A small image classifier, trained from scratch.
Model: 2.91M parameters, 48-pixel images, norm batchnorm, activation prelu, depths [4, 9, 4], widths [80, 112, 176].
Training: soap at rate 0.0044, 6200 steps, held-out accuracy 89%.
Data: trained on microscope photos of single blood and bone marrow cells, 194171 training examples, 16.3 epochs.
Rows from block 3 of a small image classifier, named by matrix and row number. Rows with one number belong to one channel. Each number is 128 + 32 x the weight over its row's rms, rounded and kept within 0 to 255. All counts start at 0. Numbers have three digits each.
After each channel's rows are labels from the 100 images, of 14848, where the channel reaches its highest value: "strongest on" is what is common among them. Only what is clearly more common there than usual is listed. The data: microscope photos of single blood and bone marrow cells.
# convs1: grouped (2 groups) 3x3 conv (model.blocks.3.convs.1.weight, 80x40x3x3, each kernel summed), inputs within the group 0-39
# convs2: expand pointwise conv (model.blocks.3.convs.2.weight, 80x80x1x1, transposed), outputs 0-79

convs1.55:140078114115168091135172122165164120164096100141114106120167151065175114155119085122105147103116133118073127158076200090
convs2.55:102145181123125122163094095142090169166096134130123131157112088166214196097097183117185135075144134112153161124124187100160171172144118146136129094109092102120129147157193094115128175144097186126129114144139143181135075122137122082120118069
strongest on: cell type: erythroblast

convs1.34:145134160127159121112111114064157084116134125142053162113110169089096172126098075158110183179169175105110130125170117115
convs2.34:119101114120100122103201197101161122077142146153086135097125173111120131079121123106101103160128128150131094129108149150141186134137156154105110167092091107150181127137109175107169094134210122123207075128123136146067138107185118067095089114
strongest on: cell type: segmented neutrophil; smear: peripheral blood

convs1.23:206184110119119158123103077120088144095157131135142141146140132147112089135161082108147186137129158102072079098179139085
convs2.23:127142137105118109164138183113130116136187061053086085143143167138122132144173136099105159080109102082156141112120141075117166131143180136096141099118097185132136121118113115069132127174139096132113066119152176082126127107158098201170108059
strongest on: cell type: segmented neutrophil; smear: peripheral blood

convs1.78:130169099137133061094118158115086114175129204125177095141065169109116124086133124174154115147097098147137123150134175165
convs2.78:110156097170116127197127034137158099086116061126142108161159130172142114104121141052107115149097120075092096136141139121177146193099126133130115118098062134115148090127080158112121128197146140120157118108125121110105127198141143073169148137
strongest on: cell type: eosinophil; smear: peripheral blood

convs1.45:116079114110095117090083091158106082102094085120194150105124170090178100146103154118153098131167157105176180115141111100
convs2.45:100104075116116178070124122127166144143134164121173139119178139151106043140120167176120087125139120159126057131162113122139124128208087158149156172188158135075118138143075149139112070133161184127171141172084132146147163151147106121150101142
strongest on: smear: peripheral blood; cell type: eosinophil

convs1.77:150204085114113158148156124087147134158107165094124108122088108114102152131143075122097088118133113095117075191105204116
convs2.77:112078146174150153148093117137084093117149093128103127146121189107182119094178063096096133104116150158098092125156153192128088117074104157121133117147119144097099098098073133057110158146127098162208138153153076124144124171133168118075158153
strongest on: cell type: erythroblast

convs1.19:164109111184111153126122147159117086168115096113092102113120136181190181159123052080131146145123114170103137079106161107
convs2.19:174120108110170122121182099088142197134179120086097104165147110126084144122120101151152082136079080125089104133121144104136063136109167111114183065143073102107102115125102135124138125115074101126104092097127125046085131101122113060152180154
strongest on: smear: peripheral blood

convs1.65:097115183095081191100137171119100123083124107097121120143068140129104153124108146175151103197124175163104140125064117130
convs2.65:151110158108103166069121107117126142134155174153095123091132117144154130188142094172170128133093208122152088123116142105047160112144144117123066145131130181135132164098126163085130116129139129052092132048085155159118131148099144209121106119
strongest on: cell type: erythroblast

convs1.69:130121145100097107130149109136127132118149094143136082117119212102130124218123151100147126104222145111164081137106088143
convs2.69:137124186157115124151137195108108115103093088156189153142113135125118081137113131108175163106122162090149105090120134092194064077176120118155123162200171189120083152137102161081102091120135195175155129111117131121162172105119098103116109138
strongest on: cell type: eosinophil; smear: peripheral blood

convs1.17:112089123192149101172118130168167126127149124159196154185099120135105104129080137146054121149109102087172105129165155154
convs2.17:170101164134133112110098130129118070131096140173125121134080159095127158089109099122108120066131103126153079098061152134131132103123124085141143187147087126113122071155131203061160122125140129144159130119106124189087101111234141087171154132
strongest on: cell type: segmented neutrophil

convs1.33:114117112110145112152230098134092102162121100119138155145126055130055078138143078176135129110142127117118161121146085134
convs2.33:165119141140085130160159137092105083122175091149121127149124139119148143087159114125052139161080210204170135083102090144156130080166090130111111078141157105161154167130175170189175126153155135168092129108095127133096138092171152132097105109
strongest on: cell type: segmented neutrophil

convs1.66:144125054164096105086198106154167148123118093119146129110129171102091097119151137172088113116109172134068113134124197114
convs2.66:138100088087072106133109108130115179156102177130134110171054197077093091132112153090182137097112089181089125090140184166091133133132147082173119116100092123110134168138082139147093071112134102117074104141151135116120166111134097108142101072
strongest on: cell type: erythroblast

convs1.71:124149145110229146156077160133112116132143121099165143206184178140091147123111110076146127135168146168126118153126126143
convs2.71:094127154171139172160100100161121123106139110137117072124140147151223181112123121152111110181141144086103156128091078093150129090115111117111138195109178183089164118148142160098144109135094167154033115154113096087130120077155164145159104148
strongest on: smear: peripheral blood; cell type: eosinophil

convs1.49:140149110164133089148144132154157168194097119127086106095130139038112165099160099175104156128144163141092091130102155076
convs2.49:117085116127150142107136083102089121177072115104138085167080143128136122095099089151157109082129205079119113154084126152085095122125103113187128059166137120128119102100154133126169140121174102142091092048140118128161193188114106145098166145
strongest on: cell type: lymphocyte; cell type: erythroblast

convs1.9:145089125077105102164132126113084156136137115152122174095150154138069173136102125166148111235135171160092123155118156139
convs2.9:109082094116129123152187111143130175137185152144132061154120166163182161175181125132097147140161149173146117135119152153084178134126173171128124124070161101083129169107052173161139151125113121112062099153104168097136126106126182168152100120
strongest on: cell type: erythroblast

convs1.36:160120123078150110124120112090135133130169096129127213185202056128135058172115125117133117103133141114090123146122151120
convs2.36:167114145113145153126160157181126146120130134091190132135103144132135156128148110092071143107195141119081164130100103164201109099097160096172077163118127125160126164138118188136099086207184141143129187076092143093160126075137134168099144114
strongest on: cell type: segmented neutrophil; smear: peripheral blood

convs1.7:092140115097162172115153112130126123176074131232181108177105093105136117131155120147142179150142101089153137161113092122
convs2.7:174116116149053144145135122091062120152116074139216140137087126122051135118175121160115159155115132135171157107154101133170098180133152174130143101121134110159071082155174114110142169104182156117127159142155125077148170157177114141126161100
strongest on: smear: peripheral blood; cell type: segmented neutrophil

convs1.76:102052134151167106143130129092167110152122106063115053143122061082133116102168119158129140131167102173127097129112120168
convs2.76:186091098096124137150168122098118119116147185170145071110187153159155087180138186110140147107054165169139087146149089151110113138138119136163104156148203148112112134075105192129121110145100077108088155093151151102156118138167138110077112097
strongest on: cell type: erythroblast

convs1.25:121112063119092121147108114139194117167171135078131078122109147158092205131137141145111138130154100095099200157154101106
convs2.25:176116095148141137178149166057076141134135084095100165138102199107128145119105118100110148154131110150120057136112128082131137129145154153176068140130133110076092118096093131133047180083066125084103091129136143126141104111126124064128135186
strongest on: cell type: lymphocyte; smear: peripheral blood

convs1.60:112106142093108097074121088138131131098132076205083138091121126114094105159140160127197088129171124169121160099189131116
convs2.60:111102118136187125127136182113132171181148183105166070121110120122081134104149084141101109096106127100106130130140119157144169114201128190098208104115142118172138109124102059134207103081096139127181104166125156116115169127102081108133092143
strongest on: cell type: segmented neutrophil; smear: peripheral blood

convs1.20:110176177157138182134101092109080093096123101114139110119083156105163164126178085125116169141103100153163067144127175085
convs2.20:038202140134119140116141115129164102123102154133136180106162120124149199070086086175123092102098148139132109121186121091139130130125097179130116186093133132194107112089181178109121182112147103108097141146176150099164109130183136114109123105
strongest on: cell type: lymphocyte; smear: peripheral blood

convs1.39:121112127096098138215153141110135060138119113139120066124136184124134122145140094214122148130124193154142132148170149114
convs2.39:149083127130107084070072094088133167077104141099117116127121133023141129134120124102123170116131147143158164118100184113072172115129097196194123160159133119131111086112111051119172151067121117121125148095153112091130085107143128149136088118
strongest on: cell type: erythroblast

convs1.12:077108148147125144140121076089109132190198101149103174140205157132096101121121096131122136135149122114055174143104128157
convs2.12:095159203127075173136129164117082134204126149118143105147147112158121089127162121143065135120126147141112166092105084155118169102110073097132135075114110098164141119195163141151151126076112161203116152110122150151155099139183190157151157096
strongest on: cell type: segmented neutrophil; smear: peripheral blood

convs1.61:158109149167125114100094128136112101075143182129128101203133124078094192119077118114127093141126099172151154131137056159
convs2.61:198109178148116215085149116094071130153135111107108111156150085182152169088146148166129079131164132137150091106176103151117115112093131161088112176113107206136143120131132083108103090157112124125124088080145111119116079127172183187117132132
strongest on: cell type: erythroblast

convs1.56:103152135100103129134119145148116132177063086079123099163214137086133117123155124076134184147156152126104166157092148082
convs2.56:138108126098177157183121115180104094144080141180100143122091170170163124064129112149103121061120142113098115208090188073095147118110131163194150141093136133139168153163179121170116142142149159069135096117105144162152159136162105138092124144
strongest on: cell type: lymphocyte

convs1.75:165088086117157130110121117120102093122165060113118128125143128121139072137187137108048164067089128135177175121104108145
convs2.75:120087134140104213131113093132116149180142096100059158151135165100176113100135119117096076105138118229111116135126131112106132102133101103105152181094126181127089111154134088120140092121141135075100111138084128084127105053133113177072102092
strongest on: cell type: erythroblast

convs1.64:161080137113155131105107118137175090114147184140098145148191069121086159076113074114088168096078118123128117136112102173
convs2.64:072141145144165137122146141140123123129127141129099089167187084141119107114086099116110070121139132169052095117147132131123126125170076169135218125090146132147175087119114113164178156085120120131136115095089144113107235146104118124127061084
strongest on: cell type: segmented neutrophil; cell type: artefact

convs1.26:165145120207106161140120165072106083164191081136101181119192112092118116096118111117121102102145163158129134101118147101
convs2.26:076157130145098197174175141108131162097204116118132121100182111107111135188093112075081166120127125118136167111117113109138124131114098100157165076142153149121133080125074179180091141118080120161114165161083170120139057118114176168127104133
strongest on: cell type: erythroblast

convs1.58:109180122138211094173061117108093091143151146135144094144151185133157128102107097110199104110103112097128101133159107114
convs2.58:099106094142195133143104175148183158125089085115129116114111130161111116113123100072137150185083152138133134153137112159177109109175126106109157094060097117173130138094087067101102124160083180124090090169140094163140100148090135063189094139
strongest on: cell type: eosinophil; smear: peripheral blood

convs1.37:131190113093087128102104096146100131133079127128141109127109208135087111152156070141135196109090137122186131138073111144
convs2.37:120153103130166130208116107107122076154132142122108180096137127116188130109127088177142131154116159066183179124054103140103148089153125118079096190110174132163177142150128095093096143093152122132064161122091120179138084121115118130181097123
strongest on: smear: peripheral blood; cell type: segmented neutrophil

convs1.42:132147077106133124123140191086098206145156170096187159172182104133135149106093113124092184152131139085137123132151153122
convs2.42:120075120130183099117148098139127180074085142128104138130155190101110124156092137142128135122134111152187104141132102116146113071120123132200090109160136127123076109071084162037052121114083132125165143141136094109171126129158103105087130193
strongest on: cell type: lymphocyte

convs1.14:134099136079184109115236100096091163086096100178119159109115120124136075135142114125139119154112113161140107132080104098
convs2.14:116125128110144171148123040143192130078137175164173086152148116151115151125155143144090125152117137136126193104166163119102139182122214151145127113078140103104102177144111127135191103121126145160166089170093149144143149076126090108195132166
strongest on: cell type: segmented neutrophil; smear: peripheral blood

convs1.62:170099157163139115149113120110109103149180133147158089071091132088084150122138123082160080083140107097162178114050135140
convs2.62:110147140126155137119136069119083117145143092199122087072102069148140088150125111093110062096100132144131103166085155146061114103111144193204186169133150114070084127139134094155102124117159191086110110068112130094120135123130130129117145117
strongest on: cell type: blast

convs1.54:103133189089141133161083158197137141218140111104103137167120103089154163096163119153129143130153156185142130123158089136
convs2.54:135080086181138144040113124104144091115167114155144090170134084144124193139136124080102103175156149130105120121169081126094113088172115136143102117141189090090081103119091136180116104107128077086154159086129106074181131123141155114089167097
strongest on: cell type: segmented neutrophil

convs1.24:133055133119085143131112120119150136104107116112160150140147200107118101104167110217116151128132090081091122050149136120
convs2.24:119145071105073089131123149142086108137063146104087129132120130114113143149092130092121159094115089099134183172109162131091099123186080125136175111169114080107075153191127132147114099068162119127136142103139194099118110078149197104160073100
strongest on: cell type: segmented neutrophil

convs1.27:181085170116139102122162120151137186080141095100160120148137173152131106124127077151069149206096087103111133113151087134
convs2.27:072120146086087131098099183161165123111200122127075111154069101182187127090139078096080097135149122120190123098100083076168166146119121149100126106113103137109087185142149142165108072133103149110128119118074143177130129123147149150124116076
strongest on: cell type: erythroblast

convs1.44:154142161119103109105216134112173145124141115132118092085099114110113100152120201110090163096183176127157120104192143120
convs2.44:190166157136116090150120107098110172148133141133187186149166112107083129153141071102133161085143086130173154102168184112131102142184174199189162110132151114107073104109123135132133183115142108102162115173123170133141155088121066104097141106
strongest on: cell type: artefact